A small image VAE, trained from scratch: encoder moe soft, decoder norm batchnorm.
Rows from block 1 of the decoder of a small image VAE, named by matrix and row number. Rows with one number belong to one channel. Each number is 50 + 15 x the weight over its row's rms, rounded and kept within 0 to 99. All counts start at 0.
After each channel's rows are labels from the 100 images, of 14848, where the channel reaches its highest value: "responds to" is what is common among them. Only what is clearly more common there than usual is listed. The data: microscope photos of single blood and bone marrow cells.
# convs0: first 3x3 conv (decoder.mid.1.convs.0.weight, 128x128x3x3, each kernel summed), inputs 86-127
# convs1: second 3x3 conv (decoder.mid.1.convs.1.weight, 128x128x3x3, transposed, each kernel summed), outputs 86-127

convs0.92:43 31 51 44 52 28 76 86 49 63 55 10 61 25 44 68 45 44 68 48 57 27 86 54 72 56 54 69 55 54 38 26 49 43 45 49 63 49 26 64 64 68
convs1.92:33 51 47 48 47 78 45 35 55 51 59 70 17 26 52 48 49 51 46 10 66 76 33 71 54 55 34 63 51 68 61 58 38 29 60 59 41 46 57 57 07 46
responds to: cell type: segmented neutrophil

convs0.78:62 55 53 33 54 41 28 99 28 46 47 43 45 79 58 59 30 26 32 62 56 28 61 82 35 57 53 32 49 53 33 48 54 41 40 45 61 66 45 51 35 55
convs1.78:53 52 46 65 45 26 64 39 57 50 67 62 18 46 27 37 90 37 73 21 51 52 33 41 53 50 21 41 50 53 46 35 15 57 49 66 58 60 53 48 30 61
responds to: cell type: segmented neutrophil

convs0.112:52 54 56 50 46 40 32 53 43 39 29 79 31 39 67 54 47 67 00 62 89 26 42 57 20 50 24 30 70 51 66 43 54 80 39 55 40 42 49 48 15 41
convs1.112:24 48 48 45 53 49 57 55 46 47 64 44 51 28 44 59 54 35 67 02 26 61 80 38 47 35 69 45 62 19 42 59 43 31 44 35 44 36 73 51 59 48
responds to: cell type: segmented neutrophil; smear: peripheral blood

convs0.22:29 55 37 41 43 91 55 34 46 39 29 66 36 10 60 59 57 42 84 22 51 42 54 70 59 22 81 63 50 14 56 52 37 38 35 52 42 58 64 40 32 53
convs1.22:45 61 55 52 55 25 84 82 70 50 82 48 50 33 14 51 73 50 53 52 40 48 08 46 40 51 44 50 44 43 51 21 40 17 59 40 50 61 34 49 41 54
responds to: smear: peripheral blood; cell type: segmented neutrophil

convs0.16:57 64 64 64 47 33 51 62 47 14 46 63 65 67 58 33 66 28 65 43 55 31 68 48 56 63 37 50 57 58 51 45 36 17 27 55 33 61 55 47 30 24
convs1.16:49 45 50 44 51 62 09 79 28 53 56 64 00 20 64 57 56 67 47 26 45 70 25 38 61 61 58 52 69 43 33 29 99 31 42 49 42 52 61 54 48 44
responds to: smear: peripheral blood

convs0.3:58 73 48 55 40 29 14 58 45 42 43 47 60 60 68 44 70 37 22 65 38 44 57 27 45 46 39 44 32 68 39 28 76 66 83 55 49 60 73 47 53 51
convs1.3:74 59 48 53 47 53 54 65 64 44 76 53 37 76 28 44 30 53 46 13 71 55 21 70 44 61 57 43 42 53 64 65 24 30 56 55 49 53 46 50 37 53
responds to: cell type: segmented neutrophil; smear: peripheral blood

convs0.46:62 44 43 47 37 43 69 69 53 47 58 37 35 64 41 48 61 45 13 58 36 48 54 00 79 54 34 59 41 55 46 24 78 36 69 52 34 48 78 49 68 53
convs1.46:50 51 38 54 52 64 69 80 53 56 58 54 34 58 51 47 49 48 71 41 33 61 17 45 40 50 57 47 57 48 49 45 21 11 58 44 42 49 26 47 15 47
responds to: cell type: segmented neutrophil

convs0.31:46 44 64 36 54 60 29 16 38 53 54 58 66 44 59 62 57 34 96 36 60 30 57 60 80 48 71 60 37 57 70 70 09 47 54 41 74 52 40 51 51 62
convs1.31:58 48 57 45 51 00 66 82 45 60 75 68 26 26 14 46 62 58 36 35 44 60 17 44 68 53 45 47 22 47 51 23 65 40 59 50 45 58 69 56 56 40
responds to: cell type: segmented neutrophil; smear: peripheral blood

convs0.30:48 61 50 48 53 37 72 90 43 52 41 01 29 14 14 71 66 29 86 46 35 26 65 42 58 36 69 63 26 63 54 32 30 73 78 48 57 54 66 68 75 59
convs1.30:44 50 59 54 43 60 67 65 50 59 59 47 32 49 61 56 29 49 28 24 52 51 05 64 49 64 36 61 60 51 64 35 46 33 48 48 38 51 55 49 22 45
responds to: smear: peripheral blood; cell type: segmented neutrophil

convs0.49:65 41 72 43 57 38 64 74 65 76 49 33 99 87 34 69 62 58 65 54 56 41 64 34 69 52 47 67 46 50 52 36 36 64 27 47 69 39 23 73 55 64
convs1.49:79 59 38 47 54 63 63 51 45 46 44 53 04 52 61 45 32 75 43 28 77 61 01 70 56 60 66 41 46 40 50 47 45 41 53 51 46 51 69 50 39 50
responds to: smear: peripheral blood

convs0.35:66 29 46 42 37 51 78 99 47 73 48 00 43 66 38 56 54 39 57 56 27 41 39 54 55 58 62 60 28 53 45 17 37 47 63 38 68 65 57 48 39 65
convs1.35:52 45 46 65 51 36 54 56 52 44 75 67 29 27 47 43 53 51 48 56 50 55 16 50 38 59 46 40 32 35 46 38 32 19 51 53 43 50 63 46 34 48
responds to: smear: peripheral blood

convs0.113:24 49 68 58 53 37 99 63 59 44 62 72 99 46 49 44 52 52 19 49 62 56 42 31 79 54 60 37 58 49 35 50 39 46 49 56 56 46 39 58 70 45
convs1.113:47 49 63 54 50 74 29 43 78 51 49 67 49 08 16 43 58 47 59 63 37 63 09 41 26 53 48 52 48 31 47 60 81 08 54 48 53 58 62 43 43 48
responds to: cell type: segmented neutrophil; smear: peripheral blood

convs0.59:58 33 45 51 45 32 40 69 37 48 29 55 30 10 81 42 42 56 33 42 71 33 62 30 40 45 45 49 73 39 57 22 69 52 53 47 46 42 67 34 34 57
convs1.59:50 36 41 45 54 38 69 50 50 53 59 41 41 35 00 47 63 25 49 19 48 58 27 55 39 35 41 52 35 38 34 75 08 35 49 45 38 43 52 50 24 45
responds to: cell type: segmented neutrophil; smear: peripheral blood

convs0.63:54 52 51 50 59 32 48 37 43 59 50 40 77 81 79 62 40 48 28 60 74 33 73 61 86 54 43 57 54 78 55 56 63 64 40 58 66 45 35 62 51 68
convs1.63:59 53 40 52 48 56 34 70 54 52 38 45 00 16 52 58 53 64 91 65 44 66 33 44 35 54 32 57 47 29 49 36 58 20 63 53 46 48 67 47 34 49
responds to: cell type: segmented neutrophil; smear: peripheral blood

convs0.100:42 63 57 42 44 38 18 21 53 37 37 71 76 68 74 59 60 57 00 79 60 69 36 20 44 56 40 58 45 54 64 48 57 58 48 58 34 44 42 60 22 55
convs1.100:58 55 51 55 45 46 54 73 63 58 57 53 34 21 42 52 40 46 82 50 29 71 36 45 23 56 52 63 48 24 53 49 74 00 48 49 50 55 45 39 50 52
responds to: cell type: segmented neutrophil; smear: peripheral blood

convs0.62:33 65 43 55 50 66 41 23 48 46 31 49 12 00 00 65 49 48 73 44 28 41 49 70 52 41 68 58 52 70 64 72 36 55 53 54 56 59 65 44 65 62
convs1.62:41 42 42 52 57 50 75 85 33 56 41 36 74 81 30 52 23 22 04 39 43 58 38 57 42 33 24 61 62 49 36 48 45 17 42 51 55 51 21 49 11 54
responds to: smear: peripheral blood

convs0.103:62 39 62 40 58 20 35 40 54 50 48 41 57 40 49 40 57 58 67 59 47 53 71 25 53 57 32 45 70 55 61 57 55 62 59 40 59 41 09 52 76 41
convs1.103:60 45 56 48 55 74 60 14 40 49 44 57 14 55 38 48 64 62 41 29 77 60 09 67 82 59 55 49 24 61 53 48 31 55 49 52 44 44 26 51 35 44
responds to: smear: peripheral blood

convs0.82:35 62 60 70 48 31 19 15 67 51 56 38 64 35 40 43 79 57 47 59 51 51 38 47 51 48 54 59 32 52 61 35 45 53 85 48 55 41 61 55 71 54
convs1.82:55 48 57 55 36 60 42 99 35 54 36 60 12 56 34 37 44 49 60 29 46 46 28 22 44 55 47 42 41 33 52 41 47 46 46 35 58 46 36 47 28 49
responds to: cell type: segmented neutrophil; smear: peripheral blood