Weights of a small image VAE.
Model: encoder norm layernorm, encoder activation squared_relu, encoder moe soft, encoder num experts 16, encoder depths [4, 4], encoder widths [48, 96].
Training: 8100 steps, batches of 256.
Rows from block 0 of the decoder, named by matrix and row number. Rows with one number belong to one channel. Each number is 500 + 40 x the weight over the matrix's rms, rounded and kept within 0 to 999. All counts start at 0. Numbers have three digits each.
# convs0: first 3x3 conv (decoder.mid.0.convs.0.weight, 128x128x3x3), inputs 20-23, a 3x3 kernel for each
# convs1: second 3x3 conv (decoder.mid.0.convs.1.weight, 128x128x3x3, transposed), outputs 20-23, a 3x3 kernel for each
convs0.0:530453472399491520517424483516418505467532554486532491532452489473379497532469493481499479496501499507505521
convs1.0:545572511532532517511523485497497530521523513528502528578550470537566520522555446472447514478435520472485536
convs0.1:452430475550434493462475477523531509447545549474496477473424472528500476555622510471503523493476474504512501
convs1.1:518461507497542543495558513471521483462504534473530532501410494430494479447509418438500528449536524510500490
convs0.2:523460529524369376657438446482550518583427431488504487463511499461637440469404417490530474564561405465568438
convs1.2:480597545548620520493541531537536551491521508505495492510501523464501594518470566525527482494529517494532475
convs0.3:463470511532561482504496490543535526469431582482530521546478451591542401543552487532510530481457506502473504
convs1.3:516487485486504546482527528485456496535395436500531488569448478535444384530437466495487466532542532473496492
convs0.4:505474478458301415559480506541462507557500482521544559479468419538470459506487526510506436530523485489458450
convs1.4:510512510516605499484543513509500559519511497497515530454518508456556568501560535481502488495499548496489549
convs0.5:493423420449441381437479462521506566543463518532496508501437498481454450519422495451487492464530501471486446
convs1.5:471553494545573518520509483489550513525553517451488499489524573397583568442569454533513518479511513507482500
convs0.6:452408466504607433453468546518520515496419463509499524545548409515629301509441438501531477477526518514518529
convs1.6:594477495534483484539513491519535537509401525552527508604444509639464460591374448498481498522535547437486495
convs0.7:429549507389594497394559473476520466472521513515526506511516517532572553529508515510515488494489464492494452
convs1.7:532421622497437543494462519515513533509516533554526516539515514584401451592511509539542538576507472505495510
convs0.8:526397463478694477491496495534506530514526494519529501510476465483413418494464449479475493503537495510475483
convs1.8:500567580465411488537600485518557520523570524506516496513514467606617587478481465507495455477609507490463476
convs0.9:475560491391533499426469500526489481577437504658563514511442413573494385603664537532540538587565500533572476
convs1.9:509473490508527546507470484484423487516538502548509484492344428675603467663659536514501548523447512510503514
convs0.10:468414428486582495538501468491517527505594551490475508426432429511562531496543541520520489520491495520527528
convs1.10:517525468580400532455565607513478509501511481516505567425404469495444521450485484500497481552533523481469456
convs0.11:473501545461630430515540508522500489486475506478485475493512501457463540395408428497492507497488481477496493
convs1.11:539477419538492540500426491519542533468530481509470477706777593460519467419519453525465467501510498501501496
convs0.12:575558509486534489552433473486509532531562525465498529434551491479568536444498517536510444526491490511506468
convs1.12:490500509427444603465487522512561533498518514497474550441525519408486537532604511564527501553509496513515476
convs0.13:506428414622416472618574484426517502480391455472453510548495534466541542385427539520519492528476527533514546
convs1.13:545624544599451526518614566494537507478472505470495497432500602436505619451411508534511478499570503488501500
convs0.14:517573547446317510496550500506478501527477506552472504483449470539622412519576451518513516474505534477488518
convs1.14:468513419558573593526440522498445506450462476440475459564524456435343460494538446490498504468450479460494482
convs0.15:458544475476638451531453487471514501506450460479493475450461576508509546500503516512489509485493512502474514
convs1.15:536550572534496516461381566501513488508491559489519509448439533494468445496441486522504497480475534521534506
convs0.16:579428500554338489495607510458356450503522562480471530560473445507524416535518432484515528484493506482532524
convs1.16:538496538444625530471660547457446499525512462498495457592475549502497460398456543468521515497525454473515466
convs0.17:470512553372665477566408586524542509482483516447499519484463550487503542475530525515486494498470495489497506
convs1.17:537449419479498497468403525494467453499523484497513476489455458509488452558556533482455478539462502520453490
convs0.18:481527482450564473482519491508514488541553526515515497497402465481292465515467500440444438463434446478452427
convs1.18:499514450537515523504462487501470478523586518491520490485635495575719561572697475519499529498458478510483534
convs0.19:506474472475520544535481525495503428501513486531490459522341462580402534579458547524502534528547479540509550
convs1.19:525476488518430427515513549525482537509460532524516481590589382571473526510615487475441519489461510492465525
convs0.20:523479453553625396552568495436561507494377532506466523467500517475537466450445511521519515504549483563510475
convs1.20:452466455454489539474515545491513527455450491478452491588614611442491527458405524529553507534537517487518524
convs0.21:511465471464528502448485488533472579533499436505521516491520505506415520567532476492506496499525504504508468
convs1.21:532567567572568524491549524539437518498558590547545526490570562564608592465464506507479506544509514480456502
convs0.22:478482519528494525538548532484463500485523456501519478489439527516536527505555545481527537496497454486495470
convs1.22:510592522524513467494478487484495510502551462499475513458554568503503453416494479539520501513429468534443476
convs0.23:504428569537405515456429463523464542485464471509498530526565530587784586490603554466495513483475474459453474
convs1.23:511525491548523542515498542499474512464357467499442478470434461447399428459411474537525532497500553511537524
convs0.24:470385515524395453528417536509508570526508519437469500477487593432512562469438522438481383489505423477472456
convs1.24:502460461530430455533490469469488542453470514502529515463574520372449515505427514507498476472526527503553464
convs0.25:511487467438671430547550506499520487531479462506499482497459503506507560453435433548524542533521491495466479
convs1.25:542495479552438565496492536509497498382477472475480489606541565546420574491508474477487498526533532494482461
convs0.26:514551519442666517485501494506515519510453523490500506498589509449537500529538450512528504496465484480492520
convs1.26:456462430449430543456506492462451477470507529513494471466473529564533561573471446556484481533501516498528560
convs0.27:507518528440468560492509511535499516487489525485481501517483477495474469545545480491516506497455499501468509
convs1.27:499497485495550581457480511524492494482458504507486511576578485537506446528486463483496555556498552481514508
convs0.28:498482456568492503457509449514477513476471498459502492494454477500631500483499453513475478506472518537508468
convs1.28:508559535518486514455435501495528460476539512486525473474452508526354456548536522437532477434579503482482460
convs0.29:580521466547552410547520493465635490410480498419420401469506556426432522395402476429459512473471518518507509
convs1.29:522578535545531486489520473524496483522459428523510486428387416507499523505538545506527518482518503508512518
convs0.30:483476483399526484478464511498478493519521528532523492515532515460448486453479459489504489533508520526508494
convs1.30:532512510495504523542549540503492514483537541514524521559591555500631513482551462489466495501448473489464492
convs0.31:504542549558569581546530495496514493478505491468527517514531538535544551542526548506482480463473483459465455
convs1.31:516462513504492473544524519518513521455448543484522536500501547496464529499447513505458499497522505495478528
convs0.32:496471467459532420391516502539497449528539464522510526501452434590502399525484545529517518542467513478526480
convs1.32:508508539429495506419468517514524524545519493535496489485500464510543486566587459511520522517424558496451488
convs0.33:622472512602533530498469513459472503494491536520513564549571537483440493460440556469513517525499485476469478
convs1.33:526512432490489515465552475483496526508554542520523499479555532472596558508490505485490475493470536515528492
convs0.34:526594509561513519569476512501474462496510519466518499518531546468521493455550492541515502543516507524499517
convs1.34:484495477506483470469487464489487463511473474524519520531475538591503538495462535502504522502499478515508467
convs0.35:539539459468618517497523440483499493474485528516535505482482503419563562425484496476480497525481494505492508
convs1.35:471384481413399470485458498504515540548593484503491503472448459450464536442436522516487472546485491502544500
convs0.36:501425497622374488576539529497509488512547566414464511549515494527587437460458453525509533508500504505530517
convs1.36:425522521480546524462487522480521562466503491467475452436507493370526507434515521522517461457493509472515469
convs0.37:571477492517498496523365473470489502501387523470504497491495523556547455469473388479466483461510555519511534
convs1.37:488545502486543536532520449527540514477409512493514522532449467469447470487451541495509537555540535504485531
convs0.38:507431515477545553554539510508501444539554533512560568486496477426451569526531452542483494515504495496464475
convs1.38:454493438488489521487523454498456511467539545469494517439511486464517563464567502529495483509587492510483482
convs0.39:494534496496621449505494529520527490493512518503438487497437470541529538523537475465477498465495479511506481
convs1.39:452457542502423456521464477541470536451428482501492499611452575532460450565418482520480487528508489495497493
convs0.40:519452545407417502557461510528379481496543517524482515508546522468490500437484482485504475475475464513510521
convs1.40:488549409469476506452501460502455477433528534507486496531515507385451517415438529472523534536508514537503551
convs0.41:506502467500612405510472468563532549509565563505527583485526533474525480429385451381374395440442485445500534
convs1.41:561477506544530501516495508529498525510563515516503491583569564461523479498451472459442487470430468500455520
convs0.42:492451514605272437581537493482474413506514498528508456534480468549551484491487479508521505503525550521517506
convs1.42:466496468490573510494522461526528561519504496526509505470549500455553534512579581511533488498484509500524509
convs0.43:502479470582707507519517487534459526491470486518463512521569523574655579527538458524511482522543467522534505
convs1.43:492466495480417464506461511517508488472439470516491499519486501540460480559502496496513520503544549490487503
convs0.44:453553492665489524454554494512544451461505497479480472516441511479546501538476532522506481541518500507529520
convs1.44:438429549399462436501432425493436489563484460521540544493456517466534401567612546491523511492527457539481503
convs0.45:448613519491519443537497510494507476506523519482459501500486485518540518426481494498520493471470401467496458
convs1.45:450478403543536507511530505533537509479504456505506501609567578409476419561566508468466516515421481530550497
convs0.46:456498491546745470491469475494495493521516470495532525476539458509624512469513503462407468467517448417437448
convs1.46:481427526410413458532422519503529532492506515541504559514522555567437526561421534489503487505578492481489502
convs0.47:510506513422354522487417523522486508489485485527486490547529521526453460524512471442504520468480530490520524
convs1.47:538539507543593545544578504503501521518482494513468473463534490449500510444488489541517549504450508517514541
convs0.48:466469432492609375386517438481471440475507493496458494485535462355473424561503480546502481546580487513559508
convs1.48:548454555502447465489500508505503456510511499475481471492386420551482541482407427493502496493525498539545489
convs0.49:454471516481749490572377493498534505526417525474481501530500522549443609585572500478500506490484527523527517
convs1.49:441451401505418497491414451492418458437555516501527541571463573588457492524558541471463456527537463508481510
convs0.50:494509512410275532419474449521498491550588506526514526513494544470365468531524498480498472458474455457448429
convs1.50:547555531517651519489636557525495511557602505503523535502563434531594606433489434457508525485498511456482528
convs0.51:411495457460516405505628500555531481530565510527516482583524475567513522569411498502532540515567522519519510
convs1.51:524480498542565519535546578500551514485505466481480457519563479534542427507446423568471474559487445528550459
convs0.52:453494494410473543415572497526463489492486492510522532517496546494511568472434482497494492498506523496562507
convs1.52:494487512516458413540456459484489541558585541514465509504579514492508434500441461484517509476425474482493531
convs0.53:416455501447500488415364468540496501516505459498499523482510511443501598556464497524487428515500506467474516
convs1.53:535509561526494465546494519555523530513596539530495497454403494478504517462448530490470498521518534504493526
convs0.54:490532484525490508505485531522467482506560441516486519433391482397327399456460451525483518467488479497484499
convs1.54:467531479551602524503548503544526469587570525528533483473547528567559567508563559485495496503486493499498513
convs0.55:455485509512622430535535490534435449474517465465503523498425477518556521513557478498498546481444445425414481
convs1.55:486501450546516471437453434481463429463558407477456434480443484612562493562532525576512487573425466497504463
convs0.56:470503483472556522489498451493503511533457544474544479508449511577696593486502424524477502484516513555527463
convs1.56:502536589503463509522395538499559440473429464478526478575492494495326388483450461538513439547576468491443507
convs0.57:549459531552480539549427492521517482553468518532486499519520477513390439511497469503519496491466546505476510
convs1.57:504589452486544504505521444467485495542481520509521468531593493450656520454560465509499518431487526453492526
convs0.58:531513484453624526440432497520529441468547506500448503530528491407452489550572547535510519525512513521526502
convs1.58:453423436437465409457572516457477490509545508461501459508472482542509534445562469466446499459530420531562511
convs0.59:505480501466689442546409531502460472475519491495490487525446511517464519505475492495496513555511482558522530
convs1.59:489499491509450420546502504509448494474514533520498545549519510613454540536538502503500519554504554528491500
convs0.60:540459490500353449497398522525506539549522507542416538528564478508563447486496447418427416443441493468471474
convs1.60:537539572563548565522592532509536520519500488521535524479452544481485536474416525499533507484524518491510487
convs0.61:440477419356384470496559439495545498506426448496454507560469526557422509568510486540462508502512553477514527
convs1.61:554498494513560509543576576483499521498539478508452461530549466496495484463581450494468477454477458448481522
convs0.62:455500516433331526547468492492478454525553479504490520468536489498436404508501485489494510477469488476462514
convs1.62:494610453545698601534586607489449549584563511586529535439622463583544383558633492490547543479418543472503498
convs0.63:519514443514593418571505479509519527487495501489505520535529520490408566535521501532576507531532478522484496
convs1.63:459500441534482479486549526495487508460461481518476520454482426479609592584589485521517487532482488515520473
convs0.64:476546483458613425497446521492508496457484514536491531512545507612669494537523514513502465486479456490452468
convs1.64:593453522516502558503517523484453552455383496522519505570454495515368437528387517512463470542543508503534491
convs0.65:487412463448472373508502398531489495542404490464497549469529471492689510449487485451532514460439472406499499
convs1.65:525503509442486555468494479492500522492459503480451485534484547464492526422454496533502555503507530509474554
convs0.66:495543493423499494478482510507468477551586498499556487462483573389440540401371481495464479496505474489516487
convs1.66:505536502514555459511511462515545507482637536455470520476555499451598563493583516496508506518464503513525508
convs0.67:438429473586415453563379524530523450512474454443559466483574461552562410554495482513505481452510531501519525
convs1.67:507545578509535448563600566509528491559463538524540531493424486544442552573437455473465505494514467462477482
convs0.68:459564543372593493425453485523496504455513501423510489499478563507427596500477565480475473477492457443462481
convs1.68:520574478515467533543428381533525522511506530517485512466473415525486471570556485538488583479467544476517558
convs0.69:485492496483599552419544479515522564448515529533460537478525522502528579493518481506506470517549496494491478
convs1.69:490561476462510462497449449498560494500578461449507510512457576454527404463505519520521509507540471519524504
convs0.70:513514423470702507486310465480463504460462472477521546520532495451514464498604514526496490486479450474465514
convs1.70:482379392529445519469394507435435523484501539520520542384449502529559457633668614446464498483528523520500482
convs0.71:490550497424517528451457504462438482471457425466416487464395437493549519460542475457463459479465480495454509
convs1.71:538501489536514566491504485521510503463494509478531514510420498453392485531554592477544528530570536500511548
convs0.72:476491490479567532496531522512482560433392493505498511531501493548728550521532528477477432431472465431453471
convs1.72:499530503510516588469518534523456506500406462507516498466396476499463476522459555505521507552581526505505502
convs0.73:507479506534265485416540458491466513471475508573566562518534568487579479420453434479491485515435511485425477
convs1.73:500509549482657597423528495479542517544468512527526481461476575368456462517449509518531485473516504474537502
convs0.74:534423511521471515486512524532517512487491511492518516425443486551599543468499475516513497527541519515507491
convs1.74:518501527514513469496474495511536502515414556468565425569469399479432404478461564492488496438544521491425494
convs0.75:545528561464453518513479602522510459457491508511506543492473473545506499561555535527502541455477496495468508
convs1.75:524501510583527525533517510484481499528457509530478458469552499478498488491529512484515481504487477507509510
convs0.76:563531496502686511483488467521538523498421518476470544463549524468818665531519531490491487487524499469501505
convs1.76:570483504525484508516502506492491498461464505479509511471373443444389478495430525526504500544572521525487503
convs0.77:438512498556637377412543465472434471510518495483513509429502451502580531456424476493551545490514494476497502
convs1.77:506434504551454554477519515523534482450524544481536520573461535520420482531428543515488474540559461510506487
convs0.78:447415489421382420461439483528518495504546489499515511548502413492425381510452420535533547506480534540491574
convs1.78:485529517489507542522507528471489507527492502498457498568586486553596502534590510489459474458424466479469488
convs0.79:474435478453496443479427485570499556528550519488507520524511498572571511524516501474474495481514490493523484
convs1.79:503539570524476518525520534497499497464472490490469508470466499512537461475489466500468461489457481527495475
convs0.80:468502489386428483622393442484447510487466512462465505489478524441362506490495487498521501503504494509510545
convs1.80:546559441526695553537623532503480527501527483503543494518589483500611493574634490507502507579516553508502484
convs0.81:476462534608596596543464588496533474464481499510489505417477524529521526534493530515483504524500484516511490
convs1.81:523464562509455441515472476455513522481453437449518509509501451580474456531448518476424459531473490504432514
convs0.82:522475509613448509492578516535478478538504487498496505528498447550646508477539493481497511511495508512478483
convs1.82:510491569476509542504502536531558479521490445483502444549460496540398473545352588491491428516485462512538475
convs0.83:496475458536552466555533554430444458435496500437444442474388468469403429513456446483527516522550513534540516
convs1.83:495494517541468496488474510486503514504530519490486536520543516505513545496485493496536522523546546533504501
convs0.84:473517476409496488527413481508491455556408484514471481483542457464394427503541490476528505485467491508518547
convs1.84:530550480510587617480541520485512525422467537512437478454513484454590543455509513473444494471558511514497468
convs0.85:467490472514771526418516472496464499492524492481516536433492530391490554424486548480467446486481458442447439
convs1.85:534478465475438459539477490503477497469504551479478496492500504545554518528426469506491489528525495504493476
convs0.86:495515488449438430479473495479476480492581456492492489423392412406299345448364433527525557513534524490549581
convs1.86:505548502532536487508530498552560499577632546498514512495582512536608578527597526516498500455438467546476505
convs0.87:433542492472411580519516472449483498494449507516492571463537562464507459469568472548545507477475532462473546
convs1.87:542439430565597499508522493480505509429480491473589531428491520458565588474533572457543529524465532471495512
convs0.88:477570493459635570384458453511527471505509507463499532448456534429385554497515524462481470491497472491475466
convs1.88:473471437489497489507466453463480511466548562492523503570560542524486489475479450522444515492458505464481500
convs0.89:537427445631605412505490478520525554529494531494497512534542569401465522530462515478489494483541511491508500
convs1.89:480524548445442453460454552474523535490536525477471513412507539480625659420376520495508523476534467546516483
convs0.90:543485466531588495587582480519522472508436533493447474500543490422451586404448525511529493487466478499449438
convs1.90:443405444534432380472631513496494528497512501564500550495515587520512656482459481469427471530504439508482491
convs0.91:576426494629366530558540498492461513466554536451481505438424477510622478469556507531511509547500465521498459
convs1.91:467499518465556516529498444505531452526501459458529489507473473478383509459513589512547486465504493516466498
convs0.92:515536513555522486500550501495517439490557483534495489433481517441410458423439519510477518478467468470472490
convs1.92:519510455535522514499491472516474511536511491498523499501511506524568530505549546512471480497429464486459478
convs0.93:496564514453516556597502530495481492527500537479462463530443553516421614494450561531523542498479496548512525
convs1.93:448535372486496474480507470504546555459546538506503475465609529404628401399650444491505511547502513512540535
convs0.94:527508522569563502543498473540564543482470554481516548534564514598685569567597548498466480475498462461486449
convs1.94:495430511477461500531504512426414478407316437505472491472497476477381447506455491516491499523569504500523526
convs0.95:503459500541508416530406552505552488488530507499485525557560526514623488491380443485526499479503498466488514
convs1.95:567471530518559518530539499508531508501486473519513514591520718497417418611491505499492490518489439518535464
convs0.96:499481432515704420573594419533528443492478519497508488521483448531512468530515411494486534478533527486496526
convs1.96:531468436521431483480440523501501529434473471464487487548589546527470502551481513505434461536533503459468460
convs0.97:478556488547372466465519442545512403509516492481522505540539532483506456518425411495510442507509478511511487
convs1.97:482553559473565553541418549480482506521495467541580557591573550442382400519427488542517468527479526482554479
convs0.98:494509499373394488460472519516437521470541458476465512522507606465431460533480486477518504492489503486481473
convs1.98:502533567520628606506540535516522512571494502516513504484529512464521466498556497488483488522433489516497511
convs0.99:498534486478518458570542522468463467558571432506477490456469511411441510431448540534490534527535498524540496
convs1.99:487543471524544529492523485508515504512610510515478481516559569473560559518610572498547493516499481513504464
convs0.100:467531452485661465440474486482520453479496505493460539503535399513568482554447514453455467428482475486467506
convs1.100:477486486505445512510388453484508487439415574526536507440375481432574393568582553494513483466572520513478493
convs0.101:386458465457391490470482462489517511513464427489492503554485574469381487585560585483503510467480521514481505
convs1.101:504524509491613521485542455452491515511511571513527547450480529523647551484606489455484468487501486457499504
convs0.102:449476561373523511472493516534467526517464438533495500497560502461558485452440389507533483535501506503468520
convs1.102:542659544527591567499457546528522499471516482542478536564573522470441565534482539505423527463481561466531500
convs0.103:509504472453704494440431482513467431451518502480498512494533542471443565540491575519485509505482497464498515
convs1.103:482409460490452530510498540464469496460484569529502521533588491613490552491486493507503486550509546503455463
convs0.104:535532495602444475380487476483505536513528449525525501556513487461476494543476592543498518545544511494522513
convs1.104:519528522508450441473511470567504521551586506502490496456424450495567523515593511484437481452482504502494503
convs0.105:480560505527579616472549560521474455471481512527478522482447489504515459495549538513517553501504454464450478
convs1.105:522440498519481559496487575483495487502499451558508494588642518557492432541661478477514510550496521502510491
convs0.106:573544502481541492459533445493457455506552573499486497548543438534489377554484580497529495517495483439502519
convs1.106:530487453505587548523558614554513549520495531524415483514533501573667440531518442480449476486404480517508507
convs0.107:564559538522597532567529568522473503490471493477454491508565564519644589500517509501451478480502473499519495
convs1.107:525543473514487461530487506575538497494525497489498485511432494490452512457439498514538515544558544521531516
convs0.108:575527520550598593553530509484464529498567541454521540447504524362374438449463483509455432449437482501440483
convs1.108:495500513444537535480404462470501493488504522468522500489507475601624590564616594513511524522502517440511543
convs0.109:574375548522554607507404620485459450473529499513444477447456479454407457410347258480496489525528514530523513
convs1.109:562487493521445478506495461490523476493519445485495453625534445513487509491549589489521499488522474482544479
convs0.110:502463495538530528552558452522510516472522483471518486483573508511773592444527459559548543532554515539548520
convs1.110:474471504500498485470472477505484501518470453494509486486435522501436495468419512524525523482475472513473475
convs0.111:521476489543578451479517490526507507489478513446513513469498489547646534517488457528486496497517499511525440
convs1.111:490462520503453452474449544491520464499495492500524494532454528511368462494474478473520487506514477501472480
convs0.112:515525505398359484478445506531517482467489511518518505456473469449415429463480511512518558455466507465461506
convs1.112:515531507522611589499606504461475500520464518482494494471477453485536501469561508474503516524499491496519504
convs0.113:475511543522393516535424542509525452508529526532530479502445447491549412556531514517554499506533495501483521
convs1.113:562507459495658493494511539491501499542509475512529529467422424555567355547479607484493486556512497468523470
convs0.114:491531459488496499564491524467474528502461491524515506526565508523648520466431438506513494506536490490491478
convs1.114:482462505535485549525477510529465485501466485503453469574602612564463484514460517518504470549526469508475486
convs0.115:483506487500562477527495478493508478557560515494497504458517533437543526441518504476483497494481462503501481
convs1.115:486486519515536517487509482500508505502550496498488522460363486519535529502500562529499481516554519482513504
convs0.116:474491491401661478432481445512527521496438472471506501489544582440472561498592556491477508500501521495486483
convs1.116:587437508554429534513447444494514489471530565467452458379455480554518664366480521517475523508487509459527538
convs0.117:435443435527446438557530447538490497513537512527537493472532423560729500486523469522534519550531532521548526
convs1.117:432430461502526513477517522512498493479467475485520513502485466520486454504471507505533485497549486495487483
convs0.118:517494488531388453462448479540480508540533501509516491513524495449350401526491458485493474522514480478504474
convs1.118:498568530495535529489492513486491503542582493509470473445547497578704513461511475497485508489494506495523514
convs0.119:497420565471534508532463524497532488525508558542510537485516468516521470496503549496493535502505495512480469
convs1.119:525541503512459489487553504464493509525501495542578478493495523513497562493474540468540519434479515526466486
convs0.120:498507509499593600522456509521485465497480540501507524554500569424449592481438525485500512479449476470459483
convs1.120:507498425498538507488514484499487541491552524508486507539564592476581568486531472475452491476470509498477494
convs0.121:470518474506658464572592486540472449513563495502499467480472473525500424487456417485471488502510451521491465
convs1.121:513509542483481498515494544522556492514595522519516539550510483549501487521550469492497489496545499488507488
convs0.122:541514462440727509505477480515537558511558497490491505527420432531323486550483496521505512542512488512465484
convs1.122:448461436407396523466439495492459461456496527516492474481497438543712511478580433458520547505573548482468537
convs0.123:466518512332508500461510540512434516472521531505487476526516531454426515485403485463507459489473494491483478
convs1.123:477410398599384390542448447527502567535513542522394484534595402543550467620470464549501508557405531475478553
convs0.124:563548440553431520633469555461393506503530497476453497499471527485450542448419440447523500486561450462539487
convs1.124:451427437492494416515473492554500496484469484482498523585670536455573480469489538526534527534508492507523494
convs0.125:473456487417579535533546490489487462496559480484493476527437486434339346514417421472509508467496479481513526
convs1.125:487525505484511475499532520499539532547653582485544507574579529542605556524610506445487476484427465481455475
convs0.126:523499517447515531453452498513489487472498503486488511526504454525622481460514494461510527483471498466468437
convs1.126:475494456516468533459484482503501498512487502519472478475496480479420481513557494546521508539465518513485498
convs0.127:578560462556382528434582464478426531516518503544537493486525502514558426514500497500502490465478511469534483
convs1.127:556489513531550444501436423534510506538475487427459521534487515415450493370448430500475494499504490450438507